{
  "arch": "unet",
  "model": "image super-resolution model",
  "dataset": "aerial photos of the United States (SatlasPretrain)",
  "train_examples": 50862,
  "image_size": 32,
  "crop_scale_min": 1,
  "horizontal_flip": true,
  "color_jitter": 0.2,
  "task": "super_resolution",
  "loss": "l1",
  "scale": 2,
  "norm": "batchnorm",
  "hidden_act": "gelu",
  "widths": [64, 64, 128, 256],
  "blocks_per_level": 3,
  "block": "sep",
  "attention": true,
  "upsampling": "pixel_shuffle",
  "init": "orthogonal",
  "residual_init": "none",
  "optimizer": "soap",
  "beta2": 0.95,
  "learning_rate": 0.0027,
  "beta1": 0.95,
  "shampoo_beta": 0.95,
  "eps": 1e-08,
  "precondition_frequency": 32,
  "max_precond_dim": 1024,
  "merge_dims": false,
  "one_sided": false,
  "adamw_lr_other_params": 0.0017,
  "max_grad_norm": 0.5,
  "max_steps": 12400,
  "batch_size": 384,
  "epochs": 93.6,
  "lr_schedule": "linear",
  "final_lr_fraction": 0.05,
  "warmup_steps": 1240,
  "weight_decay": 0.09,
  "adamw_weight_decay_other_params": 0.01
}
Rows from block 6, named by matrix and row number. Rows with one number belong to one channel. Each number is 128 + 32 x the weight over its row's rms, rounded and kept within 0 to 255. All counts start at 0. After the name is the row's rms in percent of the matrix's.
# convs1: first pointwise conv (model.enc.2.0.convs.1.weight, 128x128x1x1), inputs 0-127
# convs3: second pointwise conv (model.enc.2.0.convs.3.weight, 128x128x1x1, transposed), outputs 0-127
convs1.83 105 [150 168  81 121 195 143 147 143 157 188  80 178 124 149 122 121 126 129 115 113  92 191 128 158 114 136  90  96 149 109 107 139 118 152 142 124 109 120 116 122 109  92 106 144 101 140  58 121  65 125 141  73 129 145 219 145  86 132 145 137 156 116  98  73 158 101 110 176  98 144 125 194 122  50 148 136 138 137  83  93  75  54 121 107 115 110 102 156 175 103 101  89 145 128 114 155 131 146 169 154 136 219  98 137 133  74 165 170 113 165 135 122 156 190 122 130 184 118 104 158 133 134 125 132 171 113 134 137]
convs3.83 106 [128 114 111 103 191 123 100  99 121 147 161 132  93  78  89 107 122 113 146 166  81 110 114 180 146 162 110 109 130 179 179 102 123 125  63 118 130  61 183 110 122  90 149 104  67  79  92  93  64 155 137 156 116  87  89 116  96 115 121 125 166 116 112 104 159 116 134 103 117 175 160  91  92 170 153 125 133 141 106 147  93 121 131 170  40 160 127 155 119 125  86 184  90 148 146  66  90 110  81 105 115  99  99 126 123 126  96 139  83 101 121 143 203 146 132 142 134 108  69  78 101 152 125  60 133  91 119 145]
convs1.84 098 [ 92  79 141 136  82 145 114 133 183 175  99 111 136 163  98 183  92  85 131 118 110 147 131 124 132 154 162 144 104 100 123 138  97 105 130 114 117  82  90 168 135 104 115  58 117 176 148 128  86 212  87  98 127 111 188 113 115 113 123 133 112 111 110 157 154 115 196 103 183 115 166 133 122 123 156 108 126 131 173 139 125  97  59 134 150 128  96 174 154  92  70 131 133 102  72  87 128 113 109 156 115 107 109 128 170 107 161  74  84 101 124 159 231 161 116 117 118 162 196  80 164 141 128 137  79 146 145 105]
convs3.84 101 [199 185  97 156 124 159 132  86 185 108  91 161 178 171 106 134 112 147 145  93 103 149 139 141 113 111 149  84 144 135  51 181 145 102 183  81 125 149 166 130 140 101 109 105 115 116 115 181 121 114 123 145 161 103  76  66 110 145 167 151 131 123  80 137 149  92  76 141 137 144 117 142 101 124 109 108  98  90 102 165  85  87 141 113 138 124  70  79  70 103  87 123 138  76 114 174 172 104 124 188 131 102 136 114 137  97 139 152 114 102 137  72 105  79 120 132 120 120 218 114 158 107 133 128 157 127  60 167]
convs1.85 096 [124 119 115 136 176 141 116 151 154  87  70 122 136  95 174 133 112  76 111 158 173 153 217 128 115 120 149 149 123 111 137 147 200 135 166 180 146 113  77 158 144 119 117  87 108 153 176 149  97 142 165 150  82 114 148 188 163 147 150 129 166 120  59 139  98 113 163  97  97 137 142 101  91 143 136 120 165 128 224 189 160 132 117 146 122 185 113 165 164  62 127  61 101 112 100 109 126 178 150 139 127 152  92 133 133 149 114  93 133 130 130 113 110 145 105 175 148 151  86 153 133 162 138 131  76 143 187 186]
convs3.85 104 [ 85 106 142 127  69  98 165 171 127 161 176 123 138 125 136 125 123 129 149  56 101 123 152 113  97 167 112 109  61 106 148 120  97 114 120  97  71  98 147 147  93 151  61 138 180 130  99 107  97 160 126  98 171 136 118  84 108 136  97  91 179 128 112 133  94 162 167 137  54  60 176  95 148 104 131 148 142 170 129 156 155 128 175 148 134  97 136 111 104 159  38 130 147 122 152 138 185 165  98 104  95 148 165 127 206 179 120 182 107 143  99 155 144 114 150  86 118 122 155 136 142 114 127 182  61 120 108 109]
convs1.87 099 [ 98 130  80 148  87 119 126 126 122 221 109 123 148 140 180 149 141 153 178  64 119 163  80 133 114  99 110 116 147 114 182 125 145  97 203 127 160  93 101 126 138 112 133  57 123  95  94  85 132  99 153 171 181 137 180 170 144 121  96  80 142 147 141  75 121 159  94 140 161 124  96 125  82 125 115 118 101 109 110 160 188 160 109  78  99  79 139 181 155 100 146 194 166 122 110  92 160 140 101 200 181 113 134 147 148 104 113  92 104 104 138 160 120 154 124 128 136 143 113 186 124 177 142  73 150 141 109 155]
convs3.87 092 [101 123 138  74 177 100 146 107 179  83 132 190 136 111 130 123  75 122 138 151 151 109 147 107 163 121  55 109  64 142 218 152 123 168 142  95 168 113 126  96  90 157 172 161 150 141 136 102 127 155 151 131 101 160  70 129  93 129 108  67 159 129 142 110 183  97 129 119 112 143 126 159 146 164 172 155 162 159 105 178 120 109 115 104 161  85  93 139 109  97  90 150 145 134 118 113 115 131 132  89 172  83  85 173 148 101 173 125 102 175 129 131  72 148 134  80 105 122 193  97 108  70 116  56 129 154  84 115]
convs1.88 099 [116 137 144 107  88 166 125 101 144  71 100 212 139 140 173  79 143 126 118 125 132 113 151 211 171 122  72 128 149 108  78 173 114 180 112 124 107 166  97 169 124 105 168  87 119 103  97 183 163 130 156 143 122 169  92  62 131 163 111  83 156 140 111 136 112 149  81 143 189  80 130 136 113 128 167 103 105 114 133 103 136 133 147 160  49 115 131 157  77 111 122 116  86 120  94 106 143 103 101 117  96  68 162 133 130 186 102 168 139 173 116 107 112 139 101 110 111  64 114 119 121  77 158 151  92 192  89 135]
convs3.88 112 [154 157 180 147 109 105  55 192  95 150  80 136  94  78 149 192 125 141 171 141 120 113 105 174 155 159 156 129  54 143 132 120 107 194 100  92 129 148 127 131 158 118 162  99  72 133 140 121 102 134  99 129 110 129 174 215 122 130 109 133 173 176 110 105 151 142 132 159 122 168 110 126  64 173  83 130 137 122 120 156 175 114  93 105 181 136 109 146 165 132 116 113 176  93 145 128 139 138 141 181 214 108 165 126 150  75 145 100 153 163 152 158 148 148  89 139 144 159 171 109 134  88 146 129  66 125 158  95]
convs1.89 108 [119 104 174  94 147 139 119 175  87 106 111 127 182  51 158 151 126 158 118 170 101  56 125 133  99 156 179 160 119 106 104 134 145 113 120 126  71 134 134 115  80 141 116 145 125 164 116 134 118  13 161 126 135 131 155 144 141 100 109 160 141 101 131 137 153 130  87 125 106 162 134 109 146 151 148 141  99  75 128 122 144 167 175 114 128  72  83 162 132  98 110 146  98 166 141 141 113 115  72 122  90 107 124 136 175 101  67 146  36 107 166  85  61 143 155 139 121 159 122 188  44 118 152 134 123 122  92 162]
convs3.89 103 [149  44  87 109 153 135 181 137 175 116 120 146 129 142 101 124 104 137 115 142 151 114 115 126 131 123  87 101  78 115 139 110 157 125 170 110 150 128 131 115 114 153 132 156 103 133 136 140 134 114 159 168 128 129 137 115 148  89 140  78 150 112 128 102 166 162 105 150 150 202 164 115  79 183 176 135 141 122 126 100 142 154 142 149 156 178  91  65 174 125  31 147 134   8 142 110 153 177 100  94 129 104 136 133 180  91 127 158 135 154  98 184 122  85 132 103 128 128 129  36 157 119 139  97 162 145  94 191]
convs1.90 105 [ 99 142 153 202 119 123 129 131 148 137  69 155  87 140 158 148  75  83  94 150 170 139 107 121 171 147  91 161 117 124 102 170 124 172 116 121 176  88  34 195 102 131 145 108 122 138 108 108 116  97 119 118 127  93 148 181 160 154  88 149 130 144 107  93 170 124  61 116  96 134 101 151 120 129 150 114 150 165 156 171 113 106 150 132 140 113 145 130 110 134 137 107 109  99 122  70 151 146 138 190 150 104  67 197 188 162 136 100 114  98 199  97 179 182 130  81 124 103 167  72 104 152  88 155 126 149 118  94]
convs3.90 101 [169 135 165 159 112 134  76 151 114 176 135  99 191 168 151 173 138 126  85 220 133 100  68 110 114  83 123 126  92 137 143  88 146  78 137 142 107 165 119  90  87 161  92 111 142 110 162 138 115  87 124 102 134  84 111 143 133 137 171 137 136 105 132 164 136 119  75 115  72 139  59  76 119 181  86 105 115 115 125 161 127 159  89  75 137 174  80  79 129 118 141 110 107  64 129 115  98 143 101 190 112 135 166 118  98 191  88 117 114 126 149 132 155  96 130 125 120  82  99  88 184  76 121 142 126  72 159 145]
convs1.91 106 [118 188 167 182 139 124 102 127 166 154  75 169 133 103 141 147  89 116 173  88 117 130  75 127 119 151 203 121 158 101 144 103 112 185 100 108 144 168 141  80 102 142 122 129 164 164  85 110 123  48 146  92 110  62 169 184 135 150 121 103 123 165 127  98 219 108 120 153  94 158 178 135  96 159 139  82 136  70 151 126 127 118 132 167 163  98 144 119 114 117 129 114 101 145 136  94 148 105 148 171 150 116  62 132  58 132 175 149 119 162 125 134 100 123  92 215 107 124 140 125 155 151 119 155 182 130 110 137]
convs3.91 093 [ 77 125 135  98 125  95 145 134  99 145 116 114 132  85 156 127 133 113 126 136 132 143 125 137  44 167 151 159 118 106 111 137 117 157 120 117 113 134 152 176 115 148 150 164 109 117 146 175 167  94 121 144  78  71 175 153 155  93 136  97 131 128 164 126 123 136 161  93 163 105 148 132 104 130 134 183 133  94 108 139 102 133 167 113 130 168 171 131 121  33 126 127 108  76 140 150 111 180 107  69 155 171  87  81 111 139  24 143 170 160 192  62 121 160 159 148 171 152 122 110 115 215 102 201 109 153 111 116]
convs1.93 097 [132 148 122 122 124 136 133 155 166 186  75 124 106 155  99 179 108  86 116 146 101  96 146 109 131  92 122 102 106 151 186 114 100  82 147 159 143 162  94 134 123 137 103 160 140 157 165  82  98 129 119  93 154 156 168 136  93 103 205 182 126 107 118 133 114 153 144  81 217 183 124 130  93 126 123 118 108 222 161  90 157  85 138 182  93 121 189 141  81  90 100 142 121 166 128  98 104 180 132 130 148 103 144 138  83 148 151 114 113 143  65 104 116 117 158 106 101 167 123 172 134  48 112 168 158 165 169 138]
convs3.93 104 [132  64 144 157 105 140 109 147 167 138 164 178 197 147 122  99 144 152 206 126 171 166 150 107 120 147 104 154  99 183  98 145 109 182 142 156  88 150  99 116 159 111 179 160 178 161  98 135 153 121 109 136 160 108 157  87 101 144 129  67 210 183 129 149 170 174  79  94 106 142 122 159 158  94 140 115 151 133 128 108 108  74 143 131 155 125 150  52 116  90 144 107 141 147 130 103 155  94 143 137  97 200 188 106  97 171 105 106 159 145 162 157  81 153 122 103 117 143 174 105 134 114 154 106 140 182 124 171]
convs1.95 095 [115 136 132 138 123  96 154 169 131 120 124 101 161 131 151 150 148 130  88 140 140 142 139 113 152  68 178 110 126 159 140 157 157 114 104  48 112 129 110  72  48 134 150 113 194 153 160 122 111 170  96 133 144 134 188 115 110 137 105 144 192 118 125 107 112  99 148  94 119 118 131 123 195 116 155  64 153 103  97 152 159 129 149 151 154  98  95 174 135 124 154 109 117 114  90 136 148 139 140  62 116 138  97 128 100 127 215 215 178 110 159 156  92  29 103 115 149 148 113 124 101 111 159 129 125 100 198 179]
convs3.95 097 [101  84 134 135  95 126 115  96 139  98 152 141 119 147 136 165 123 152 179 153 138 130 181  81 142 102 153 164 149 112 119 140 172 138 129 136 117 131 121 116 151 111 122 119 176 150 128 145  71 119 134 164 167 128  93 156 149 139 164 123 153  98 115 164 179 109  95 111 130 160 115 129 153 157 120 103 126 179 108 155 136  83 112  98 106 156 159 178 162 151 216 183 125 106 165 159 140  63 208 109 123 171 116 160 121 132 114 165 114  58 181 139 138  24  70 158 128 126 118 133 127 127 236 107 117 142 174 168]
convs1.96 099 [163 141 160 125  91  99  31 157 120 125 126 123 138 121 141  95 141 152 143 137 139 121  82 111 107 108 103 117 215 110 150 133  69 133  88  74  95 178 106  90 123  96 120 103 132 138 134 102 125  93 143  84 129 107 181  61 153 166 114  62 172 112 123 102 160 103 142 173 156 157 144  87 192 162 133 131  84 179 119 134 146 119 106  79 132 120 109 131  74  92  99 134 165 134 166  97  81 140 136 116  77 134 127 177 119 113 114 128 118 121 131 183  66 124 116 111 109 200 173  73 105 124  90 121  97 137 123  56]
convs3.96 089 [ 94 169 120 108  92 104  98  46 179 109 123 121 132 109 100  63 149  90 163  92 154 127 144  85 158  24 142 139 101 140 102 176 146 130 121 139  69 122  86 125 169 102 141  52 108 108  95 136  86 140  75 129 136 143  95 114 158 110 155  66 112 110 116 137 133 127 162 106 108 122 115 127 119 128  73 112 140 168 162  75 140 107 119 128 153 162 104 109 121 166 164 126 133 151 145 176  65  76 100 178 107 106 112 111  97 131 144 107  87  90 127  88 136 166 101 165  97  99 100 133 226 124 134 132 164 113 115 172]
convs1.97 092 [114 118 110 115 114 158  97 138 163 149 171 105  99  90 144 122  90 160  89 121  46 120 122 144 121 138 102  53 156 126 115 163 154 141 125 102  93 140 168 117 129  90 146 105 122 150 165 140 108 109 140 110 166 123 124 177 168 140 138 158 161 131  99 147 122 188 145 106 177 118 174 136 136 162 128 101 114 143 155 181  91 159 163 172 120 135  37 162 191 122 100 107 117 119 129 123 166 139  47 118 132 167  66 116  74 138 201  97 150 124 132 147 154 204 136 144 136 122 184 107 132 170 170  64 142 119  67  92]
convs3.97 109 [114  96  67 103 127 181  99 125  89  68  81 175 128  89  72 143 155 144 105 108 177 117 147 147 141 164 133  99 105 130  63  99 154 131 152 113 136 163 118 161 123 162 166 157 185 122 103  92  84  89 214 103 157  95 145 139 136 161 147 102 108 110 127  64  62  85 142 117 168 189 128 118 143 153 130 160 165 131 113 135 180 147 105 112 153 178 143  69 161  98 122 124  66  74 163 168 106 160 125  98 128 132 155 129 110 112 114 106  48 106 112  79 100 131 122 130 165 132 148 123 152  99 148  74 116 150 151  99]