From a checkpoint of a small image super-resolution model: widths [64, 64, 128, 256], 93.6 epochs.
Rows from block 8, named by matrix and row number. Rows with one number belong to one channel. Each number is 128 + 32 x the weight over its row's rms, rounded and kept within 0 to 255. All counts start at 0. Numbers have three digits each. After the name is the row's rms in percent of the matrix's.
# convs1: first pointwise conv (model.enc.2.2.convs.1.weight, 128x128x1x1), inputs 0-127
# convs3: second pointwise conv (model.enc.2.2.convs.3.weight, 128x128x1x1, transposed), outputs 0-127
convs1.70 100:164127142159126165214119091098159138128113117126114134047146087088170124098170115089082181117112180105138126054104173129116080141121166154137133085114118173121181132135161144121114108100163110116118101102137141175132099077133103118169183161116093124136101130172144108148121134110118141121135164113107159155152104079206141134113133166101115138088094142154249109087170122148159093199149
convs1.71 113:104089091123165110144133120130187133159077113208113154091183099151133135091118057151114159123156125122152110087130128167152156138115155139138076169069116172141195130041124157130160131151127124179194147138156106158132136189109126133127129162085114075109215086127189120124148123136144153102078099107123134119160074141107120131052123126160133121157168102115115186102100125147065137160116
convs1.72 096:131185157119101112136132067150120141123128104158123105155127128120061182067071180122127103077162130127125110170125105103193134125076092155138131166145137136221136200112145151184085138215175123146126169112143125096097135127135150128143140185097137174136126144149119109170079132087138206141149193186120132108153157113119134129108103151173145132120129132123067182102118134155173156097086
convs1.73 094:152165135171126095203141075136139125182166179153146173082134168180157167174136171124162102136064116090143122145091121162087121101178053169119135115155100115077150143098090090154078095100090114126148139086119153119133139136143167085160095099089133104161177183091112127159086102145055171096149098163125130104166098127113126083108128127107189100148132069120123145092136155111117097141180
convs1.74 116:124092142124132113131088187136121100109132112172118138159170092107122125121126057156106125064138106181146102198167118101135155149138151106195069115125112136125137138085106125086113107064134166098100223112078106131118102107156166107133087165118113106238121091123118125149146128088147068103186190139140173142139118128108097102138092146227115187113150128112120113137130122088105125127127
convs1.75 096:092101150157127126110214113103186145116139121138224137095117100106169061125093135148065126135168125097139117157152135066119188106112160090093080153104130101087160164054134131087112105119139103137191159103116160115114086152125093135168153106121109119096131135112150129156127196160154131164124097112147171134141174082141112143095109153203121189138124148122161107122184135067157106163078
convs1.76 092:125205084162119174147112175104153106158149103147112087139100161126175058130083132120106107091102138110116173094102154112103138081144099149130163178143099083089073150118111044160118068113130117160097180123175119125137037112122077154109131159123160137130070133115109121157205121091099106116176153118169193141180171115150115160088127134170135141105140122163155165116107172107108112099126
convs1.77 103:118122089151131199126088159094123187094138149115142081111081135123169140035126196179104153195077040142111176141098103106132122157163233165089120082127096086147119102111148121123089111118139158112114121125169139147124145122145092094111170109108124091140121117073155133126162131129114233103135167138149108088143101139146131160124111126130101171123151108118148108134099112095103162182121
convs1.78 106:150102141137107046204143102069119128153142144115151103199083068114116150112093072135063132085142138163151097099151133118106107153123181177153148145131122149173107155061067067128137151086123128124143062134136113134131153126134173058112136208133121092139096164109111156114145121134124072103114161114174107158108113153117116144159097114094103158094088123166190129149110185169103082115113
convs1.79 103:092134096093141181115130138116142106145149169148069119132141133133077131155134117159119130138108155120132150108114111115069146083165173132024139166095160147068055135116162124120108137080083141064102051134153114170093094130104141083114143146160137092164206101193124142179119135155035142088116161110128167158119119104135095166139121093170153116147155092133132131083150083122140117089086
convs1.80 101:120111197123141108195080103125156152164179142118103167138177171120156096139085126136138127136191160070191147121154142112057152132105083121146156107128149120116107149111111136167173192151115168101024151129113146144116119129113152074096184149121150131107135114113132160134143165156113137076164168171072088200135163133121165114110151163165157176083105091129131090158163162144135069130110
convs1.81 095:188130117112132135137127105153132098085109161154125095145060119133125155106132133189129130069105147088078142112154132099108138101102146158151168127067150119097140102073155133153171115115139124132126134095144108101172066113134106138059051181145200121115099099129083128132131008122133132127159133201173159148173129117135160139110089107077127157151091125193110114206117108112159163142122
convs1.82 109:145116112135189191121123095180146145140112099108090104118174120112170138139064125142059181135190138143118120080091100120158133105123114105109123101121180111119197175110132115177129145136128129137165135148155163124092072151141133118037162141093163068130163114137157074081159114043117101136111175104174134114158143125173093127150105143099088179091138125087092154129096197078099137106115
convs1.83 093:141145102081141101136191103117185184139137125150134083128072108123142124122087174122108120115139087123094159101132090095128155175048164166133165103129110104163079142083112104080112119169108092152102161125091145176103093154138123133173110085148119107177082104200082112197120149157094109152120121121131155116166155086107180131221145129083127103087081090119126117179107090174147106108167
convs1.84 105:117101097119137120064134183120098110098142077136117156160120123133137174121129121146153122088098132116137079121122096181124126119172042155120119068133119127150012110152161138150093098064119102087153180150117138156121035087141181160132150138159145110115094142083139104112167108095152068056123150086106114123124129132088120144152106104097095148085161064084127090121140135182147119108168
convs1.85 093:170133188148117143197152130182086143136128164134140098119178124114128091100101126110123194137173130055134123123163078107168146164095102143178118151135056172125145160133150125130155134138117124127122239118115200135104140138181146160082091140127094060111140190111101106124113122086129134152132145165146164126093135097094114118115116095080165128104184099151181150058101129068148161133127
convs1.86 101:110100127097103163156180203090119126138148131071117134119151083130124110172122069205118137108105103124137142138134114156136131188144168124191081184159116156116168163108141143153125151119127134090115160118082123129090098114112154133147108088117064133064124182069085222135153092177206118099146134122137109112127138076177171132149122118167133133120171100113158137093132123161100100191067
convs1.87 096:153138150070093112159095136136138124091077120132135093123127098130097130137121190152149120100217084140203133143112160140178133120077186170162129122168144117128074146130166140142085121055096148151111182181048118124102157155156147151104150145124134101086145067086188115183134148080148070166166136084168165133164174123159148159146088127160161171110095121134139145119130089105102101123133
convs1.88 107:114143183082112105141126119179142142120089095137080133122123085132127117187081148160142116163115078102109200139165170143115127136100154093116116139119156167051100148142173114184105067195128121108097129164121122118125151121162147138135086166172103104119207141168172103169083147088129151065140105109110138104136095081121080083169140148108104121156166142162121112145086074202176108152072
convs1.89 099:147085164141138109133151146142137123153163180127093149099161114098103164155131131137176089153232168115079154107146142130129130060177171122106085147113144134137114155187135187150140100117169172073101062121105130127135126184152165160119132154137104091179158163152102153118145084116095110138119151176139120064087183146065176127073138174111094139135183198143142160093113134106096152125101
convs1.90 111:145063074110105135127096119220123164113128170101134097100135099083134175140145112144132139110107178076139143143073151089102153185097128131075101096109114119176157098169098107000160110105126139142182109092125137142129116138122106076119148142145091138144148164078128118143164118080155151129119161141161113174150153124101154156125107114092065116111080121075101147083127182060128122129137
convs1.91 097:111137077110099156153109115096151095140174136128139143109106246133177104129134086159107163137169076092137152133083167112126140092153206116147118147123133126104134135130131109107171077111144094153172110092100091108129154135107077140097114074179051054113174129114163126166110108095144075170140151162070175130120072139182153139108122182140121164094127149120193161127122149082143138142150
convs1.92 102:128103164121092161122130135070105171079161128091106152130127051095092156119078197181119095092143147114115113108116140081162159153087155149147157127123121111075144183090111166124120178172086126188103127110149100159125177153126106127131171100179115154053090126140138072134098109078165103141152116133099142095056153100114158086090103082102136147190113131154143106103102152177159063128160
convs1.93 096:119231143148148076166140106079158206126218181108137093120126107135110142121144113177141149089159109112138149103155087138112168089085103149127116121165145201155127123151158153070157126125086058078162161122097131139137155097184133137153113088164153126143189081095116118119171128132145104090108079145146066097067102143102150072085164099121117101123137098136140133146142086136124162147119
convs1.94 093:159152211108085180103150145092179132119087166146104131134156134177083100134105134139135129137171132161155186118098159097083163166094154141168087130108057145104094135121101179162091157146088131104080090085094143153074169173150214129144127168191103129144071168137133092155134127187079100164123132108122068125162099126101164167126107148124146173113124145087150091175124122109152129104120
convs3.70 100:142116132113109181137101074093116051106121152133195163132158167085137116129082131079151103106141137089170138150125188181143157099117079141186145156132109111162131132112141104135124119108138137092138110174207064146085107072149129087103138174113116200082122085180110120135133095096098085125165063122127139147151110111174116084086092082157130132170129110124150131105120073133075078067150
convs3.71 098:108165184130120113105094144096163200136165132120128149161131134132101170096134147141119153156127100106115151145147091045134162103160048053192148108111110112132087097131097133124052180114087101118150137098141117106103132106215081167106115117098127084110088140178063109141136103155066124113160149096146132100081141109080156122080114148198102146143077116132121091150153120121106159173092
convs3.72 091:100153102132148106181136134138195087118066151114098108137132093149134024073094123141119189173139136142109151111100127194111144124050118150125115159158166148118152111126161146091161145095088147126178146136062074158082102118137125151120158155132114106139165057126084109118098129068169086125145080117204149118105118133140146152101155178122173149114176158088117158101104112165105129177161
convs3.73 092:138111144117130186084083137172090076089158150105089146111089124121118093172095083147210116137120182109108124103121138140154099137149199117154140090185134093139179070059091119109116136109125185117127143137175138177143109164136043132080127126135146118150127129119127111156145078058197164117125122118143110151161194107106085167122120100136112173122166149140149182181122078140147110117176
convs3.74 138:141095059117129117108155168172057135109123128087117139139138102093112079122070109103171158102097132078104097126090087128112093201138074168215146109123100123164087078077118100107133167143139120138157131110155167116120135135124140128148082148134154136090201166151108148144204092132130161148126068152158154118141116134122107136135118146157059045104108119128153111170134194124134104195157
convs3.75 090:160198127090111134171108127047135125145086127125106098057087090090176131147098090112111096126147121096127104080142148109083190176145060136148083137173066150119161121199117110172128107149097175151177220123140153145097138096169143142162070145137111151096130120132162180101125057179086165141077140148102127102151098138138127147107121133103105105135108111129126100084148160134127103163111
convs3.76 097:137098117163098045116142148130222126121096071141111132157093114129106143109137163152148137142129067152147131178142068130118082116083160141163169113152120107115181135077085137172115135101115179067174138087080142174114139115199141118128131154111111017084134074122193082139122091151154113141143135138074089178082107098162145135127153131142094112166123161139144122151126150138145106115093
convs3.77 099:116168193104162174112101066096162098121121163103173168113143143107056118081092146113116175185112084127095109110200174096195119155058176107186134161136148115131154105120173169189142156085135139093132134150121110119137116127130115100153134148093129157147118091112113141136168139115161078172130094078188102142100117113152111138128100193090167130147212131094093140146115084134119087118101
convs3.78 103:107194144156140140115162113151123098122134131122121135197104112148137114118105146158093127103110110051064066113117124158179116105074198083105123114173148168119120171125202147110118078139127123153110100163121118108132121119096171102118083077082080106116135057092155093139087138197131084145161167146111145115185168144158138090115128171150101131117171113159107177081120112076082089069120
convs3.79 098:135154127106170043104167129121132125124100149121097140151099087131165115120135141112105145200115176141119099131112132170123114156100124140165112163148097078167138136132122150130081156079129134151163101101089121139101119132173159103129111106113074097109095205110235213168168117112119170134135100089133141133129148092093164174136150180127173048153103141103133128125195221145139113139147
convs3.80 102:147176107152076133186147126150063115129192160195134158100085101120183184187103132132161148104161098204143082143165109167142116134103129091182189152095153145135110112155120108171113149139138171116166072137106114059123128111091115159072183139134139119150135096175156119140123117094070172138125049112135097161116126140092132112182115111166120122179123141145110111093100117086148072103141
convs3.81 098:049106121106155073129127163160125142062108145142101141118074079133143122175129095124108117152111089176141177140180131160117192130101054111083114136116123131148150109096172099127164156185135132137164131137068117103117148110145117156157157128090084139141125060098134090150150127137113078188114137099147149110184036147048156124087119146108125139145137129135132117185123084173084196097144
convs3.82 098:107150138095098103134107142154141126163096144142109151137129108106145154161103061100130148172099130158070143185154109126202133161185104173102104108163099127128098130178173112144093167175086093173126081107057151140087150121190116128127095124152142130116118171128089137106118099075107062132125088196141152090091085155106142139183107153103146094181024132157106117141135192112123100129118
convs3.83 115:124144134129138162188162146186142086150123127116096140092080106158089094129094177101098138147151136092134174177094093149178116163214139055126116120142119083111121112085074144068161133124143135180103113130128151119136121110159160123129103138120095129156136119087229106129128120154132156120234136127155162130131166171161140077149150158143179158159100129098163166089177147127136104071085
convs3.84 097:170163183166152162176095156158206118111159118127107159111163153153111114127093119191198127164107168135116123113152106123152150052099150150135128142107090127097133122162154132156172124203195153079143122144053167117157148144071144141136134105082097093127164082162110087147108144146167069123092166093114116155106107142104165118114148099088086144101141109124147062063129080117118134082098
convs3.85 111:035055118124093116128086130088100116114106097071129127208143107097122157116076134123115125151141089156182153152160133134125143226121133129123111145121175141131155152131122130093103154067167088156102142073124146121143134197157129105130159046189113141095142149115023157125145174107066142142155078140135133084127116120157110107108130083123147138122154093095124147085118144135176137149130
convs3.86 107:080152112085127166134119100144087161129144169103121126093091126138126178087121184126143114118129089166134146131112101112093149226109025061174176170100164142086127112152135053089105116162112157094106143138197085151113124134130119125095104115077160121113090082136134111091103126128206057145114104152107114146116135175119120133085109143154142183147160117100123126131107074169184131120155
convs3.87 108:125207133156132122080154112095120120152202128162163142127120192143128111126159105120089129115086144123145142074172129116167107141153202143117103145104145154145070218137097143147159110173136061068129113152079152147118168116096091131141198102160152099131147087141173123097117143084187188166121107159153152138139139120118081092118130159112076193131084114103053110099121150144119103156104
convs3.88 094:068219094090120198125111070152114092150114099210157151105123128159068184166117161129132122087136119138071153142149158136120131172108114120145123192130156155119119106133098117171169094217137095062097104101135150126023189154131131165102125114127123146147112133114154116156119167088195145140108167121124073104116143151109141154114138103131130113112138118103089172114127138133132120098067
convs3.89 090:146089147081101155066108108145163136161117136149154147137111149177131077109107161105151151117171125145120145196197092137136113113128207161135072111078117131138185124142117173093139109109186114126097159113125115138171089141106126149114144145058084109129079111098107135089156188093093157086088075128104145109106158128062107106101080155160143123125083180090149167201097204134125121155116
convs3.90 107:171019185138121175131142110164177160096156148069195089078157138105202189165147128132078106162089151094100120144100124142150133053092158116101138123147106116097127113118083124136127130134151136117094127146095078139123096136077165116154157146152150119181109072057139178115111102164124154151117138143140091140121173127116171098147189121139108136111176108112130202146149109168103125103152
convs3.91 103:171169135123163103127183085104129121149175097145109113152164059125094108112134148113076137108164111127108157139089114119090137099093126124130165132068158212105113105120141100127100134169154146176104059148163150179141154143087120095140124112051144178128198216167176145135129129132156046118089146142129099165078186142099117098142132134132117088153086118171080115098184120102117122112124
convs3.92 092:147134097080135124093042117136111137163084142130121149079160123155105176114136139084095074105129144142150105028142168065109142109050101127098138100130154150107123102122098134096179110144167151155141120110150144084141126132138098133139143144095144137107144078119023046098085154122110166103101125140104128104184119121103093087110102151097177055147119113117120065162121157068123132123110
convs3.93 103:119126122158121180130116128154147081139119154133145154207223096142141135065136146175171134156149137126130148097142107127116183124137097154098116103103157089169097095118125142114139079105139064107107089153168125144151198130107134111107165131150128172104133165182167097161042187160077125165104085094109169193127124105084144155119125150121080111135134139138183103167124157123068156138055
convs3.94 109:107204165084166144121107118099144104144129126059099139066146089118137041111107104117106100181126157113086135195157125073107099142116124144083120125127126108052134160104180128107133082090143133055114144102158128072148090166113132140119118113116132147099110121145113168115156138141073141160090097087114104138109105102123121151115159186067093231128077110118124132139132074086076144114098